config.toml
model = "CTC audio transcriber"
dataset = "short read English sentences (LibriTTS-R)"
train_examples = 26041
gain_aug_db = 6
noise_aug = 0.01
time_shift_ms = 50
input = "waveform_16khz"
tokenizer = "char"
vocab_size = 32
arch = "transformer"
norm = "layernorm"
norm_position = "pre"
activation = "relu"
mlp_ratio = 6
head_dim = 64
fused_qkv = false
bias = "all"
qk_norm = false
parallel_block = false
dropout = 0.05
inner_norm = false
moe = "top_k"
drop_path = 0.15
num_experts = 4
moe_every = 2
expert_mlp_ratio = 2
experts_per_token = 2
shared_expert = false
wave_strides = [5, 2, 2, 2, 2, 2]
subsampling = 2
layers = 10
width = 128
positions = "learned"
residual_init = "zero_last"
optimizer = "soap"
beta2 = 0.95
lr = 0.003
beta1 = 0.95
shampoo_beta = 0.95
eps = 1e-08
precondition_frequency = 32
max_precond_dim = 1024
one_sided = true
adamw_lr_other_params = 0.0029
steps = 7400
batch_size = 128
epochs = 36.4
lr_schedule = "linear"
final_lr_fraction = 0
warmup_steps = 370
weight_decay = 0.1
adamw_weight_decay_other_params = 0
Rows from block 7 of a small CTC audio transcriber, named by matrix and row number. Rows with one number within an expert belong to one neuron, the router's apart. Each number is 128 + 32 x the weight over its row's rms, rounded and kept within 0 to 255. All counts start at 0. Numbers have three digits each. After the name is the row's rms in percent of the matrix's.
Before each expert's rows are labels from the 100 clips, of 14976, where the router gives the expert most weight on average: "strongest on" is what is common among them. Only what is clearly more common there than usual is listed. The data: short read English sentences (LibriTTS-R).
# router: router (model.blocks.7.mlp.router.weight, 4x128, trained with AdamW), inputs 0-127
# up: expert up (model.blocks.7.mlp.up, 4x256x128), inputs 0-127
# down: expert down (model.blocks.7.mlp.down, 4x128x256, transposed), outputs 0-127

# expert 3
strongest on: the word "the"; the word "of"
router.3 104:128081081177119105126179050100086137148170143146107187182089149142179155103138091108140110121125112140145091178088114125109116164177152155096082157118078061095174146085135136119134103161097148113108123167120137103125123160140101151147134152119134103140169144156128083098062198152177114086098130136120083114109149176198142049144140126173106120085132084153145147150112099168140065078131
up.26 098:197147112143188103109144152115107098145118161111059165075077070082101101096162191129112147140098149153145133124109088127114113108197101068093114102149110081178133135130170119131118152109093085157122094111117105125149152076132115131099110165083118135146087153114179200118127208126171105114154105107166126161111148091173121072151090107135085097090123096055072152108144148162133158151112
down.26 092:136131110150120085144154187120178081109157120195142184119222126116108088100151096093122176105136095106173147166076164132091103073111096129224101097139118124133094146124108157116127163152172081155114140101169186151059110113086085114083160084092108108097123088115160086085133128110087084140104075145160102143138124156150130185140109151119108087085121146148123160121134114116172135173130
up.27 097:085174140164122166108116154159089071164123077128145163063069095121141099104093115140191135140129146113138077162136106122124159142164156179196152168126106139180152173107129130126098121108119100128135114137155152129234184146137082117166149118200169103133182115150125131093118108141159104185163082122155161147059087125100132109182119157105144047131082116144122177101129135140155139123138
down.27 097:137107186102157160111110110149098125085164149104104171104199112141127166154141147136149115138168118124191154152100179181138139071106122129173101105160165133104126131130150164124067195164157166132223137101123134124143090110100146078134113088184145184108095159125086165088171151131100148180129088170165086098132131129199103152061141118135130155110130156142182081151116092150153152139177
up.28 100:143065163113167159092150114164129088088138099114139140119112094026157094075126161134065132117166171115098139117178136158130116058086128104153113137091095143210143148125175104107169121181074082125097113148178152151131150103128125108142104126104139090146140197089173190157115100121151108110159056145122164149123178154146115107140135132172141142088089163085126155174122144155145172157106
down.28 103:163145152117099175124070146188110111092144164151088101124103132120142074127107128148191208142104085105124133137084126094168161164132126104112130150134130106095132187148113169129119138148134129171132119081099125130166132123140089081102152184192095157093188097185196097106182162141157120140154081142139167156122121160128090105176162152108152109202123083082125163149170152058104123080099
up.29 101:145176110096114112139107149144113126142104173135095064054128124118093132184122104136138146124169096148187083161209094135127164161125094176083148121118137117137073122061082120132111130101146120140092169128093118123150136169116149106163111121096201140125119126071146100061137177103132089075141138085116108137073086164165124068051132159086151146115146128145134126140143057054144100123132
down.29 104:151137128115097123079131058124093137140120061105090208116116068140116111167090149148114100126152113120120123172123125112144086133142130104167131121139104136133147159184156052119130098138058151121166141093112168105164057099146170080113126131113102098207144082165153115164088066129139068132128061157140173107209094123162105126112149121131120158141187153180178112093116152143119129155107
up.30 103:123154134072174129158110159166123150183111082027072115121118085098105123157106095149098109128058172124117118117169111077082160116148203092155154125191167121098150095167145085176081095158110099163141118115132152126127171125132129204160135105126123104153106147105153157141158147113142127161097119131194125147129138074124110117134073146144135070142104196079123083117183104106110170129142
down.30 098:116088179143077104123114079137178101118170149100203163125172104156115158102117188157111115156123066112052158131120145141100115073068152126139113149133150175125171151066107137157168134139123105085092196160088130088141149057149154138112127228078134144125138087109111097110128093113092122128125108132090151083116084199159146144134166088150112105104165093147154137159135107138164123155134
up.31 099:180133137122134094133222090186137116138093211063099101146176153155097142124140132107127128196078113129155122089182147134150161106148107065078162131151134095134106157114173102135099100109128116157106139145066147127153167137112087057150122146138068177151154191147089118104082140095060113185150124112130150119152129091165150095113154148109161130106168123147122106124158124086062118143166
down.31 094:120110100093159096088088158130162097128144193141160145123143148072115107171110126156143133110178127152096199129084140178086154127115147108174122070160122094129108133164120134101158086101193134082082153112173109051120089163103114157133143183107154128086180135153129157142202185141153135094084142154112215126194092106113146143141148146151097158141144189163097099118111160146153115139165
up.32 107:113170149143130177149146135154106099082108141115205099148125136145077115085136128106140137086098087127164105154081076137118128096127158111135098183093048103120140175129123122076162139140137059097118214094131162085115096201116082119134067093122117094140029095124096084127131116177103074147103144145093137153102096160126119163140103146175113130103127117155095138099156093170152143174112
down.32 105:126073116148114054146238172138129150152112081153104027090173141148134126146144165101121112146164156101144185110145164121168171151083094096145126093122107149085133161125129134104108161104120136084095111135151164113116142116142217142140108125088101177150216137116171079121139130172122161195146121145098135177141134149150091134172119108122104127167134093101097113166103137138084154125089
up.33 095:148108113041068075060101132156085116146175116164123155089096166126087105147134145152120133122078118133097107169158107085112124101095091103095120096153104120112143090113127067117151128087123135112119103122105143088161123150146096094097140028152090170095067114148158110069165155120131122160122093160153086136100135093180144141115106084068181117108124095119116147141111168033083133122163
down.33 085:150120111171169072120183138053164126146118105145102112113149117136168151103098152119150117110150155126166148118065105156114122102092105134126134112125153166162132118184139180104128126134173161083100123134146117174132116119137167098186110134128159080084192106081115129102075103115152188098167150196092090187135082185179129090192105138144095121066110102160140051172188136140131131109158
up.34 101:139066123121088120108145168180155206074139127130178115156109083122140111128092093150139142054086130149108139131144191128146122126134136089138088181111119093118154085140076208134163077133119098131117169166159109121153154108121105128138058127143082115145087138190148143108176107086161156152086129137131127148170174110117102015106114083187124075119127121127095149181099121122125108104140
down.34 100:151085123122130101128151100143107113136134130121149143147134175171085146073133145185117100189141177083135187146081161153165140138143109131117132139094097148183130100225087117185092169149113116054150158168069139137127137165099113089166155151137170093115093108148135089179086133094168111147127163138138177076100106184136133199132186113125152097154121140073112099188099122143086136114163
up.35 103:142124181125105090115167109068089076104153159122094129120111124129139140116146110112142139136111147083101120106127097167132090120170100142108139170160124110137093154178125182115113103106093111101098038154058115146106149132086135166080068120102176119151178189142079071074183107115126058119127144149151097123154136163104140111079176082162162125117073117105056159075194111152105130128114
down.35 096:132131109173162118135102173045155128160188120154103121151160073082170109139127150096138152060196108140117129110150111102086162165126125148188084093105144148089199107114124103088162110125150116171138167095149132103125167128114121081147092165128062133079123189161158162212101189148163143171126132111197103115166153133133127132109119128144138141140151142122140152186174136149101138194107
up.36 101:075103113119174133152110090131101135111149075099161116143154134109133154181183143098093118058108156130126176085168153099091124101145104118156089137120126143120082121104138150124107165167145156165036113117204130131097111081121133134147133176108136157063126087100167141115120143170122159158148131159125165159214133070173126101147126182231083144168129097137111146194122133110110118103156
down.36 102:121134137076082117136124127059161137144166158090094117074138105077105149127133137133047156125092162121144102155089092168116084125132142100140106126107127167162154118170053150109121165130107135182124130088071150133157144153157146098080131160125117126170090150121221136156143163132075147122089135108142165143057138170099163159104106157167087155129068181072123107170102117129109138140041
up.37 098:122115158132108130097113119120165123196099195195119155105133053137179170072154130057141092169156157147137119071130119120135139102085084087129132159131121153139148147139100126086104083077153082134121145154116091139054111091087118113129108128147162118166158091118184088120150159121156114132146127170090187099126121150149172140033158075158125084147192134168074142108134173116135122132151
down.37 088:149123150165164163130132091122048137141140136147151113074106141114134103174117097166160198165121151090136179141160130133116138152102129138151164139145101128078129128088143133162134181146098144107161090083142076175178135061119171095098106082119099103159160097133120101105120087138182123140093093135148132186139142134144166062104049101157064148136145089101129123100190024124134152161144
up.38 102:078139161062119097190091112122134111154128136082197176167125136120168096139177138109137112128139104147171128157152110174153129138134158190118132166112064084089139156136115139126137202149133081089148155115117186106144148145136094091150110108141109160084080156119136134142065152131193126187127078112159198135106113182062095074100118134145132172129135095112159107083167070123148140173152
down.38 101:187128137093139115128121205128076114187117106132084164110171133123199191172088175093117133094148133179109148108113155146163145170114076103166080125114168145118105103122170128117057136122129131135107092134104184185144106177151164182133144141159092128105183186136122178154186102161115149123109123138095117099131127158158143130084132179134135111075205114160119150177085132172145104119161
up.39 104:150132154157139117088141164200120175130150166080076151144229095157121145113182158136144139116100123181158103153138087111089100165108092147069120141084072103171127111142148132067171107146144148132119190147111137147118095121114138149145155205105106087171114121080131142153117171172151101125126204111109130143134139091124182154156096145140192129164128090130130091196084088158173126136137
down.39 102:108109099082125180174129149135127130167118122150174111114098107123066181138089092133143147153127146142155153119143178101111133147084176091187077143146120128214123118154140143137118127125103103128197137070060184098118108094121070089116160112100100163113082115176128152123133174135065152150144120163120111099163135092142100116074154172110136093053105096126089091147149136135104198205105
up.40 106:069108144134128105100158089118102131112152071103066123095075094163110095088166131163114162109098139108129087118098152111115132151139072093144154080132097129081121125164121149118109148110127134136113111155088140121097107104169064114124059087186149136163160116162114142093175120139146107193131117194188137099094121105121153184138082196062146144172208207103131164102111157161125126104125
down.40 099:149140149201127095117095169136102080115142119171147123145153142122171142133135139064119125119161129092106135148109121137149114105114104123181142154117131143201174113060172140169170116115148094111164156099176109109098207177145177155125137127105123089137134145121124132175118092130107144029097118181062109185130092175127169124165145078192156102066127154127193096182106145141120155134102
up.41 099:158142108174105070140139175118080133208236120167101140141154094079139098118159134082156120187151200042163132094133134135126130165140131114166101132119118107098147152067119172145120092118100142133069125095142154165171064153114128103070122159116140121108120109182107165135100123207158076142114069129113179161120123149126137107115138160156133082146135144129119155089119122161125090102146
down.41 104:167092134131182173138098154174111137144132103125139140105098144166129122127096070120179134139194158130159070123092171137098097122172076127096131070099147186123115116052114167127111146125127125139166092105142137165169147093198140149163160103129107171105056187110135117126106134142057108170133113121080122130117162109149111153190130131217131091118123078148073111094056138120132097104098

# expert 2
strongest on: voice: male; the word "the"; the word "and"; the word "of"
router.2 094:171147157127156138210119198152149123166158168087169142105136136128066086179124177190158114093100129145099078117141119115123106149108140125144062178103123146131146091163142137161093102141124083119132142087149158112097201095169161121107144095084150147095123171086102154121138050144146094186134077105146153114148141083097119166167145092057141095139074127094100106090133089099087119140158
up.26 098:130091074120110161140151104106152176096094133135113058169122132117065115151141135140137171152152080102092106182234107165158185094129103189113191099165153111111106152142124122126124119144095037104167115134143131171135155182131135094122123105122108118104135141109114100122069167115129159107135104123133130072135130093116149116148067076156100077175113206097067101100125095164119117147159
down.26 094:164125077154187112159144174132111142177085142075102160113151131087093129131106094131107166138113148136095098141114089134123111144084128142191126150116139165090131063226145112173072077071125178147128082082132134106110127133104118119158130140080104185087181110098126148128098137151147140104112121206194134106160109133165096152123189157112111101184130096165174131120130065157158153151167
up.27 099:182123110128104147120170146085132157199130079179164133177144130091084123118106155121159078114131067153170110134146105126140179097116099121100133181167171130131117096067116148122109160089179126099121139131093142166108065084067127086098145112090160083160103140123112143109181118110134133103110078089091160123159144112188086114058153146184165043140100085098133137079101118167117139141090
down.27 092:100089147124130103154151158202123124182155198095114079148104079090135115119138125118084125128131127126169132164122181095194112136188197098156123079146066065156106095085104160098146172076104069075150117115068096116082168110144146101127126128120130131143170093139161218118095110145175116125116169151165096117142117141175129118068162095136103114054117096121145106128128123132113124131115
up.28 102:176116112145116080155183111156115099112175101078093103099166085127100143100150068190108142067144186119163062107154150169125160132100114105155137079116153105168119133148119134108132130166127095130116110118188134148121141068208124068146064100149111155168107140180135120124144115094135043110126088146125101153130109140151112088151137176106103129131091157172124088199127069115182169157130
down.28 103:127165128145111104126115123087116100131098156227062147105132128129185145110147085094162180113128124147090116158164149095147106126110185096146170142146143131160104132121113174117213138159113145120108122160144080103142120108082153208135112107198176105124105105142128139147099208059098124116099118123102105190151154157155155145150141127094217139169133084140113154128098151126194141115080
up.29 105:060077144154069130158032114113086061163076130114153091081165187173121154125100086176158127152192075150169109106139176135153123136171151121131128177128105080108162125141168112140145167105173095064121106123183100160128101157100133175131156099172091189112124128124183138102124130037114136130172127150151110138138129140152122150114172136129157101135142098153149137146131159107122146135173
down.29 112:117093165126156158102055137076094158097106118142171125145114107161093106143186150139121098044085136153138108138136063166065162067158155147132106129135141171086103141084094141180091151130122131124107081100127100157131131155142166144060101125129078124059092110156142085126092131180100128122144153123140088155106136099116116196094091138109200058154194159126130129139174109137151112120088
up.30 108:109108114083104112160175112165144089152097150196115117147081120110131129083124090181128087078156122029113115090161146125133095161116095154154150128057125159137117127142090140058156099115112118152158132101092138128200159117132117174101129149072148098122100104163149079124104172151126083098130137104085156115139168072100088156107134106136127206122058162163170104084135160110179140126180
down.30 114:138102094137144111125112131150170094118090112096117075069123165139146158158145161099106142126130125125151106142106032119162159138114103124076121100158168093152136122184162075164120208141151070057155111145111112124118161111137158130173157103088091128136120108087130159069175133190106208109079138164143054087129136164141136122186150127152173166178134111142139119148112119123156105075188
up.31 092:145105100145086165139141119132074129164163142148156129075104100179122117119166119099146157162081171172126154106127150157160164075192070191157094109116134142155119162157119203128109122128119155164112138128121130109129104148121147109148058117156131084138121108140138072099090135191117111176182161073152146090064076057173149157159112155117146100115168110135108105086106150165183124165200
down.31 089:118048083150125158096158145097122143134095152115216124162102137101152140087152136204156116141089102101094136122112113122148166145083052115060123117121134105059151198067155135101150152148105189137084166067143119137157072125124153157090130163126151109056106150176085107132141189138100141091158122122123187131111123133109154133147144131138104163186119153149133119141173155088160143144090
up.32 101:176117144112101181066127148110086187153137150138074049151104141138156049126139144140117075138117100094163135167131110173140069128155129106174160126110108153107113155122177110081172088082132108109191183150150154122172149150111127137170126066114053109129091117216168138161143101142134109119141093156089118127114098102128114113073139171130186149131138113114080103180120142079128126122174
down.32 124:132126092050150124090133166138102113079159128161150118084135072127088174126193140095165138162176159190172093097184123121121153123108141133105110093120141170116124132186175104125076130110105083186114115115096137120098100105129068106135110166135132156161131133144111073136088162117169195094132142141104088052143142115084187171158129140091180161187144125127145136115174117174103113085182
up.33 094:093153084119140096115168111119044112140136114067117116171103084103130086108143088146080185119109100124139114163171176186127116098128140121104150122101074102161110155092103126148144136054093139111134132184087137170075178176122156148110160134079163142138156109121079082128114171134118189148100115109109092089093148177239097113138104124120153107146159129167102097087166150116142131179151
down.33 093:128113153097149148177115132142117182119178137128100128162120125179139092114163154092117133099123100212117069084121131112149100178116146099140107105124161136121110098151132109114094107233069136117129155065099118129142087131093127135154132109133117061174136131066133098113207116158127128115106158159142174108134210144048091124172186114092079132149119109116087128093116145173103135077170
up.34 100:130193148125061092112091131093157129046128117127115125155042099116055154143119077131136117113113108113154152139193049113149177152147151121148074081081184103169094149128172101106094123115116076120158112066114083137081129092166117125135133110155083135106106159148122035100085086098175118109156105148142141099153146113135169106078117093147119099131126115142136127170186121116113128128144
down.34 097:106108163129143171174156124126092096212080170119111129114130098118152081136084081154114124126154151112102166196084155124067073091100099071095123126145163133196099121141126139104070131082149134079089158135211127111142151139141148167133154117162172180141174081153158097125152094191102098181087144084120068108136157098163139117158137141098105167093106106134101112128098089102098119157122
up.35 098:145142089094126171108102201098096109134106174155063116145134095087118179121099102126119068102124117080175163109098131124145079111089121096189141176137124111090119135168143071127173134165127119158162146180153130185152134195122116139134132084123163108114133148198062134196138139085161138156139188126107097120166186107128157074143135147155151116112111147055165150185155156143113094157144
down.35 097:086105119156114098099078069128141160118117192080121093089099171127148109087225129161136108178108172058108064129146111139117136104214132141110139066110183173131138134114119117086161142132191137144130146159123146154132083137150082177092172150104183178129117124179099087090188118124113097122163158118170083111120087128132175107128107134137174104115134126166118144098157150079137133104110
up.36 102:153100143166139126105132114130113129130105148179124106103115034129118132079155171119096157129170147168090127154149139146109109202086110173070174155096131144175081097160121142127064225061158089184139131141105076204142096149090158145168184148123136176145115117081148132093118146109151129130134133105169111116140163113155142142062111167118179168088160130139114136114133146134107078150168
down.36 102:097081159131171103150136134200153132088153174090125168088096213100126168083137135152146163130036162098113168161126136126112169061101148158114130162139141114096163081094109116084173161132150117136123113135121114168147154113183151168105036143182152133130093141086110152069114110126057114142105167116137082130083157132116141097115085092174153090147092177120135155119163115141148149130139
up.37 102:195136118125158097135139147112139125125116121082125120116075091137080122127191103176100067146083173157177110117153133173086208110109152132109152143120082107131097173142093108133195115138087107137122128116141139161138120134117192127170104104135134126128145128192083138155087163109134129122140120113153151136137096156235156154132159178106148083078157110114163159200142206129156089166188
down.37 109:117153116153123129102163170121127152082081065162152128134108142116150147128163102129165129107109138161125100130104153089119149093150120046120054127159183145132079110122170148102187064101175112125115085178134058042118101123095097107140160090174133096130083154132114117178112138145160162157082193107126157159154171134130099161065123094166165075118124109152084075134097125084122136170122
up.38 091:047080165113103145121192125140127076110158210117142126111108103099112159122116095139106161138094086099125163177100141183123120142075139078100141135161078151141128112155115101098139143088074077167109154083084081116140113128132178126139134129092123133123125074186154106181121081147048123143044153141127177141134112098175124135064115109116159167165111087111129108154125082145140117073096
down.38 089:135104128124077156133165178151123118151104109133139169081092141129120148079121130080160133094168119160176149199132174172113176120082131099143102119081093124157102113135071123088133123086098119125083172161124138097149194110147164159124098150149161048110117082103130086084087141127129113157136123167124125097072097165095168062136062142193137102101111135174153086129112128183044113120144
up.39 099:108084159081155105130119136189138182123122132169094171140138132177157125160121120199104107105111124145095145165207132115152097116113149115159120097104112074114123082096059117110092145086138122167056121150171150127162146127104159105135120128135093096112079084070098125180152141139173096144073142219196122113082136102133127065106173135145151145126113144108096122202158143147178135112089
down.39 100:109162140164181127114188134106092132151125081194116060104067121139093101086156133157157147146101045146107119118054089149128093164122144122075107096096164119144162155110090101118178131145141151073160079125185141116090081174121082130100146121108085133152135140169155133161114139151131121137187074087155170120117125094120119120135132093078117187182147142108091082088168117089119177095145
up.40 104:121124188115152147141155118166098114152126096087114076134158113097121160098113128091103160088080126085049104069132109097034149165129087180081148161107137145149105187136097100121147113139112099138103131137090182124143113136147158088108124158124179177138112125123116038088161144162148112102175087134207159114138157132134130179114206135127164157123135116135165100127158115060139131168172
down.40 105:076123054116121146122091131128117103086086082138156195120160125174177127096155085162131126104170165106182080092115111117112169123083118090133143093111147147084139098146141125114146174113090142159142185148120101142120125125070112163073054169153103135106100142165068149120126156126160190134197164163120118113092097106202120120152125184124155133117136134104094168100179159178135183167164
up.41 103:128081111157173107136130169149129096139128113087096122079090059119066133114112140198048109079109110098128141059151166105158153079112097149132174099169140102112064058166157119126142140126090103088103110133143121074139177064128076066122147144109170069157136099098140122095159117164084137132101107145126149105076138119132082152113089162177118148109121100093072144130126160120112111083097
down.41 108:127125108096104132070095079081108138123125055133117154073178094116159066129118084159091104133083149101064123168140149138118160102136121148175105130136160151193192106067136161145165143164117113135129183101150146116137123119065114113092127133153075144116184154084167093172153103128102155113159164152063126131174103193141148151175184091092122142122152143117195113182111115111167164117124

# expert 0
strongest on: the word "you"
router.0 090:102112114149130180147113147071150133115151161127150112132140102150113186113157073127182078175188098137142112134068093183117145165086112157148112082059124151130178186161100157122132093165131126144083118138103109161117096177140136095084106176056076133123115070177124042074062142145114145120133149126153145149126141133148119098131170101160126136112132104144174080163096085119104063114118
up.26 099:113123135144133147149066135136070079115124119118115080100106123137118171119054138126123137111112148147103170144110121045113160081176091193162072130105075120161155193140096136099129161109133121141073158132096127163151153144159111084124126134169105138130083104099170065111171106101159096117180096149164105199121082171113112142187094104097137129156117123148145092107048151101189093166153
down.26 102:064100093117153134073113127189139189171130160109116113174067125120186144085147151121121139086072174136180159136132122121140098160104139156123113136083213155069180132149112122170164132199118166145154132075125101128100114108119118108108097107127058187108160179173080172152115151125138161132148153121105110085142133134160155153139092131098122079124174101128046124148091164132148169139111
up.27 102:103124135118107119169084112116190160117164079148127111120200139140204100189175101167110123118114138067147131060159148154143136093139160110100135112189188177128106193108105148148061189063084134122147133117126144167108088100098075127168128115097148090117107156142153132083151156147183107083065138128155146105142147177160150155078115157163133104163120142130125118169128171148118185130147
down.27 104:131106118073125128169112137177163128081164141066092201124133144130089119102128191132143124143164145141157109092132109060142092149068107156157058143057161162121165120110126054112208160090143134152109145198143102097161177131101123069096097141155139130094110072101171116143189138120097062125113103158087172145109133168129081138151154115105127111096122152114144144150095128153108161102132
up.28 098:125110145185122089119113137131124138133097128111144110074128141125184181110124080142118164051115162181167129143086129153114138180078152133095136111048180108137153121120085160038177118175112100129086142148133098107120062155149155120153077176144126162164116112165103098107099078135170085139130176105142088131073147103109150094099115137124072147141133112059129164162174157125110189172134
down.28 097:169126130098138155139137151127141144125148090161106114091147246140079076182144138160143154168108111120133102063179106100107133107172081153153112124165100059135149113156163186143050135153089115121180073107043128154078166160067118158147097136129119119113141081164168133161137109147069189117127128126118127156127168136105093115167084106086137119123152113152150153110106096140121137160093
up.29 096:174155195194191145173154127118149147117143187148092126130110066144082104141173126199153108076118113123090120164125080198186107120119091116144098168149125118083129118130169098138130186134125099125153141091162161147151160109111150058071131131128133120164108105205093195200147124109150103109140107160126165139116106180086133125121094154111170118139123139123072085155135095163130144110168
down.29 091:120116118114102138171148130128139053151088159115140091175149141112087110108122187137104125072130162174138166111119162100187153136172131124177163138178144146195152049130110162125136118111147122106066119121120132133112151137136139134145078126204108068123129132119176091100099119143140095196086119117170180060162102149067186083131123130092050126125121174162088126118174146141124145178109
up.30 097:127123129126165161180143110113127107095092176096095205144111136111118133098151112126138048167136139099151136070108082096127116083112087139122130067119120078123125125110142146141115097134092107106127084087155079179067094128159126126123104154187096196119113151168186126119146114088079162144151130156103134129199093099095157164113156107163139086176092140084124158089108182227104146149153
down.30 093:088150182080147081116150081120143192111044122154103125158188139109139139153083124075145110117107134146099190135122135167184108155143105158126176109100069083054123110202157083143165112100146152127146134096151089175206120120116094120140111158111095106153110118114092115188099136150083179179140129154152155113174121102122137108169126164122110106099155099066122110171131099166128091096124
up.31 099:159133136155093084155137121109131086119151104134181137154096099086059138132126116147071112095048125126142086126127098035101131076145080120116071158150192140169115152121143145107121165114154092095158058049101137127112073164112061109107095123130114061171052119109092121128103081153113140097075130138148125120133102112122098152107153126157115104131179139131142165162099146115118101146062
down.31 088:120110127096084146142141141124103187147137130085072098138118134115168131158120118185089179118185088138118084102076136201156061138051147120088111077082086104111072125141131118138141132148121113108119149146163087088141101126179114122219129139137197093096154104114169114115137048140130143115153073114133125185106170171161164149105133130143129170103065172148128136114173089101137136144153
up.32 099:099139135120137126087187169171048138117113135133108106132144133137119185151136143162164181142117155122134098204156161103062153093087117142109127159102121135182136151137155141171187131143109121123081118083058074101152152072104133113128140145110128143083127043154103142128158147104144157112161137111111217192178145111092152132132094136132171141075159124126142138123088154187100070085171
down.32 100:101108131110138123116119133123134176118099150140181113145152090121123131083165197175181133089171159143147124186154128108090163177092154136135093184129112142149082079084146106081122121164138119115119092118098139105081084200090163132076193076131093140122104099134179146114080134087113096127097091092146127135168115136100160182090120127104074058142161111143145111044096107158125171130189
up.33 104:106086150136118186189132118163142145171133145132109126102188135091107179100127124110103158139074138116136104105122152145126133144139119138142148103194121107154112147144153150052122084110126100121042140163056101117110129102173174094104133095057170150190177121109116156130154098120046149130152136168094109148123105110115154162152128162154139128044110188065147086135149093153084127161073
down.33 106:115083115171177124154186143131104113130111145147127119073156120149084154096155162082108093128134193167137113158105125086107156120191141119098117114166101178177101098105188205133077126130171115136173096151084185096048108106116086112155123099181130092132103199168151175156068139096148049131140111115182145104127136113164143130094106107111173100112158157132136130156150121110174148128155
up.34 099:173138112121211126158148161152087145126173160113072152149167150116166192135111085156142118158134139200119162134140127092165159088115153153062155093101179148119140140121111133096108153127117118175091097106122056107139156144139099040099119117141177146116153188158067109115155114162140140166138141151155156110107069248098116142124132075106150137155145127117144169104087147161138136109117
down.34 101:126114201173130213140095130138080120154108148094155189134116155131136160146119150098106153150173133103066115114098170136152108134131117185129150208140118142133136157119164117124168153135178119122143126094085121156116146099131185134116095063138126151113141103111144126093091085102151085062066086112064120083132137176141094138089132096074137097130131148165094146093136028140144088178088
up.35 102:162121171170094089110098103096124126101063115108048076153149141201118138128118103103109119133057163066157077101065097070144129104132124130106066143101065076099067126136124104123117194167146087154143145128143141145092208102099100142093174086131130079155133126129113127142090098111109099104112098145059107103117094126098142164163138119174112078139120149112100177092143115108129108130132
down.35 102:144141164105068094141218114098169099116133159160117155092126151155097137126149172129132121114176079146136143083108140139148150071140119146114133121097111163079075139175114096162096160131178120110109136018137129134161069115126121163108090146083116202161180098170125097130120093069140171144164101146103105132107155085144134186132120145063120107061110134088127107140175132195130114119108
up.36 096:118136146121140119185082096065139143132160161095112151161111124103142136090131168115158120099113163129112185169165115125088115108085174107095128080105138103157107174135020170125120128158147051103142145128145128099156082117135118111123095177098137108093171126131156082078147116153162146073169155072119155107120160114133181149146091137159157089174091169144089103148221180160102125077123
down.36 108:109116135093158101127066178155121124153080150159131144095148124160080196188153139119120144127140083164098071143083090171092106128089169083162116183165087158233140116093165127169106154124127128163135151084081099174129113138137164165091175094185145113148069133099121138150107156117108152104141169119036130113131133117098134102120151128132156129116103158109088137180080157143074113153106
up.37 096:131091141074086089183119102130146169136138178145135147132115104100138158112071136112116126162133088117154122085105148201174092117090205113053162118143130146154135210086096140101124140110139106112164124154101067137086144147070111167165128061080106113137159135125137140068053141125145126100136050094145098118118170129104139128114108113112172155101088115090055114172152139156107154162116
down.37 087:145106123105199180149111129148086119121166153147115165092107108138135127102182113172160184130114167127157081109135108085068173190130153161118034130104184149162141071098153160121117113098100123134146121130100109151147189129068130120122169136115087186124110140150145117086215165098155097120196162123105103085116145121112140137079151093098090141104139145142120115158120141127048185089113
up.38 101:096064093088083171131138103143113143146092098128077127161091158100121119164136093121111090124121102122170137152094114181218154122182084121092177095138113099120124122157161154130140119066131142096119096130171092200113110121142114125111091166110113173148147185156093105133078166099083148165127136181200132103161129127182141103147102164133083154144116126144132129104060112191106078054114
down.38 091:103137151158131154159113150110109155080167118126202143127047128154135135090119147113146132111106035114103088203111141142099121116100145164126143201108151130164127207114147149121179179134137155115155150080066123111132131200121125127108130087153133132162157134109080136115097124144157132085168142160076157141120145134126088181083191080141166102075156119102144162139109130100173184100068
up.39 099:098122165114184070098159102077152111074063129181136139126202109091141095068094167125190104115136155100185109130094142127080136093143150145119127114100121150166088105111098120113149181165087111226141138125099077105100153143126096115120165125117153189100139131103167103102112163142129126190153089109193102178103146108069078138172130163148130133151123157096167126154149110112151172139152
down.39 095:129106134114119118097085115146164154111181070149090176091204145166135134142149118144168113144164155156103183118158111147145077202078127159115155184091173150164115070149102111100159118104150094131133117084086100103120100074125097232161098134079091122097171139090098146167088086145121159055129102112157101147113085111126138134129120170153111080151099086095077145142108145121099155108124
up.40 090:122162124112131102142119109162120089071207169169112143084123099165163099151113077161165090100129122139177141151175114089146159144116121157101160158138074181103141114142056161133067077137119123124111089090132103117132126153162186129152125080108078177094145137150140099178164132171127147143158115076134133133095062136142170167084168116130113155210138050108103095079161140166121138102154
down.40 089:145138117143073193125119132116141154105086080116126083169082152155133113135131141176112160151116177137095171098132178112161111129142093105182142159143104083132106151064044052122149169086154168156074121193117146179124157116135126130125130148113134085136147119071121133140102163199145142164109123124142101115107173181154136140181137058080130127089145194094138121121138175145142077169174
up.41 097:163112135096151129159137147210080128114156150169134123115158068104148180126161122133140139151084170089085146168128185111120147182151073213109118055131139046140165148125108149124080170098099085126121158091150140097111101115174102102120078121149146141148159152161074151117076166122160127086148148124136148123127134190086065084142110117169136140128148168132145140142135161087072152065118
down.41 119:146157194125171064120125097113078131100107116108167153126073110110170172105132157124157113117173141175120147155138112162122127115128131156074166153194199151106070104147174107125081134127134105047099112162165069207072149166215161111142094130090126138140136106158155144130117106126145073113138130070145087128123123122143117139190152083140130127090161116157088172116171150165120152158115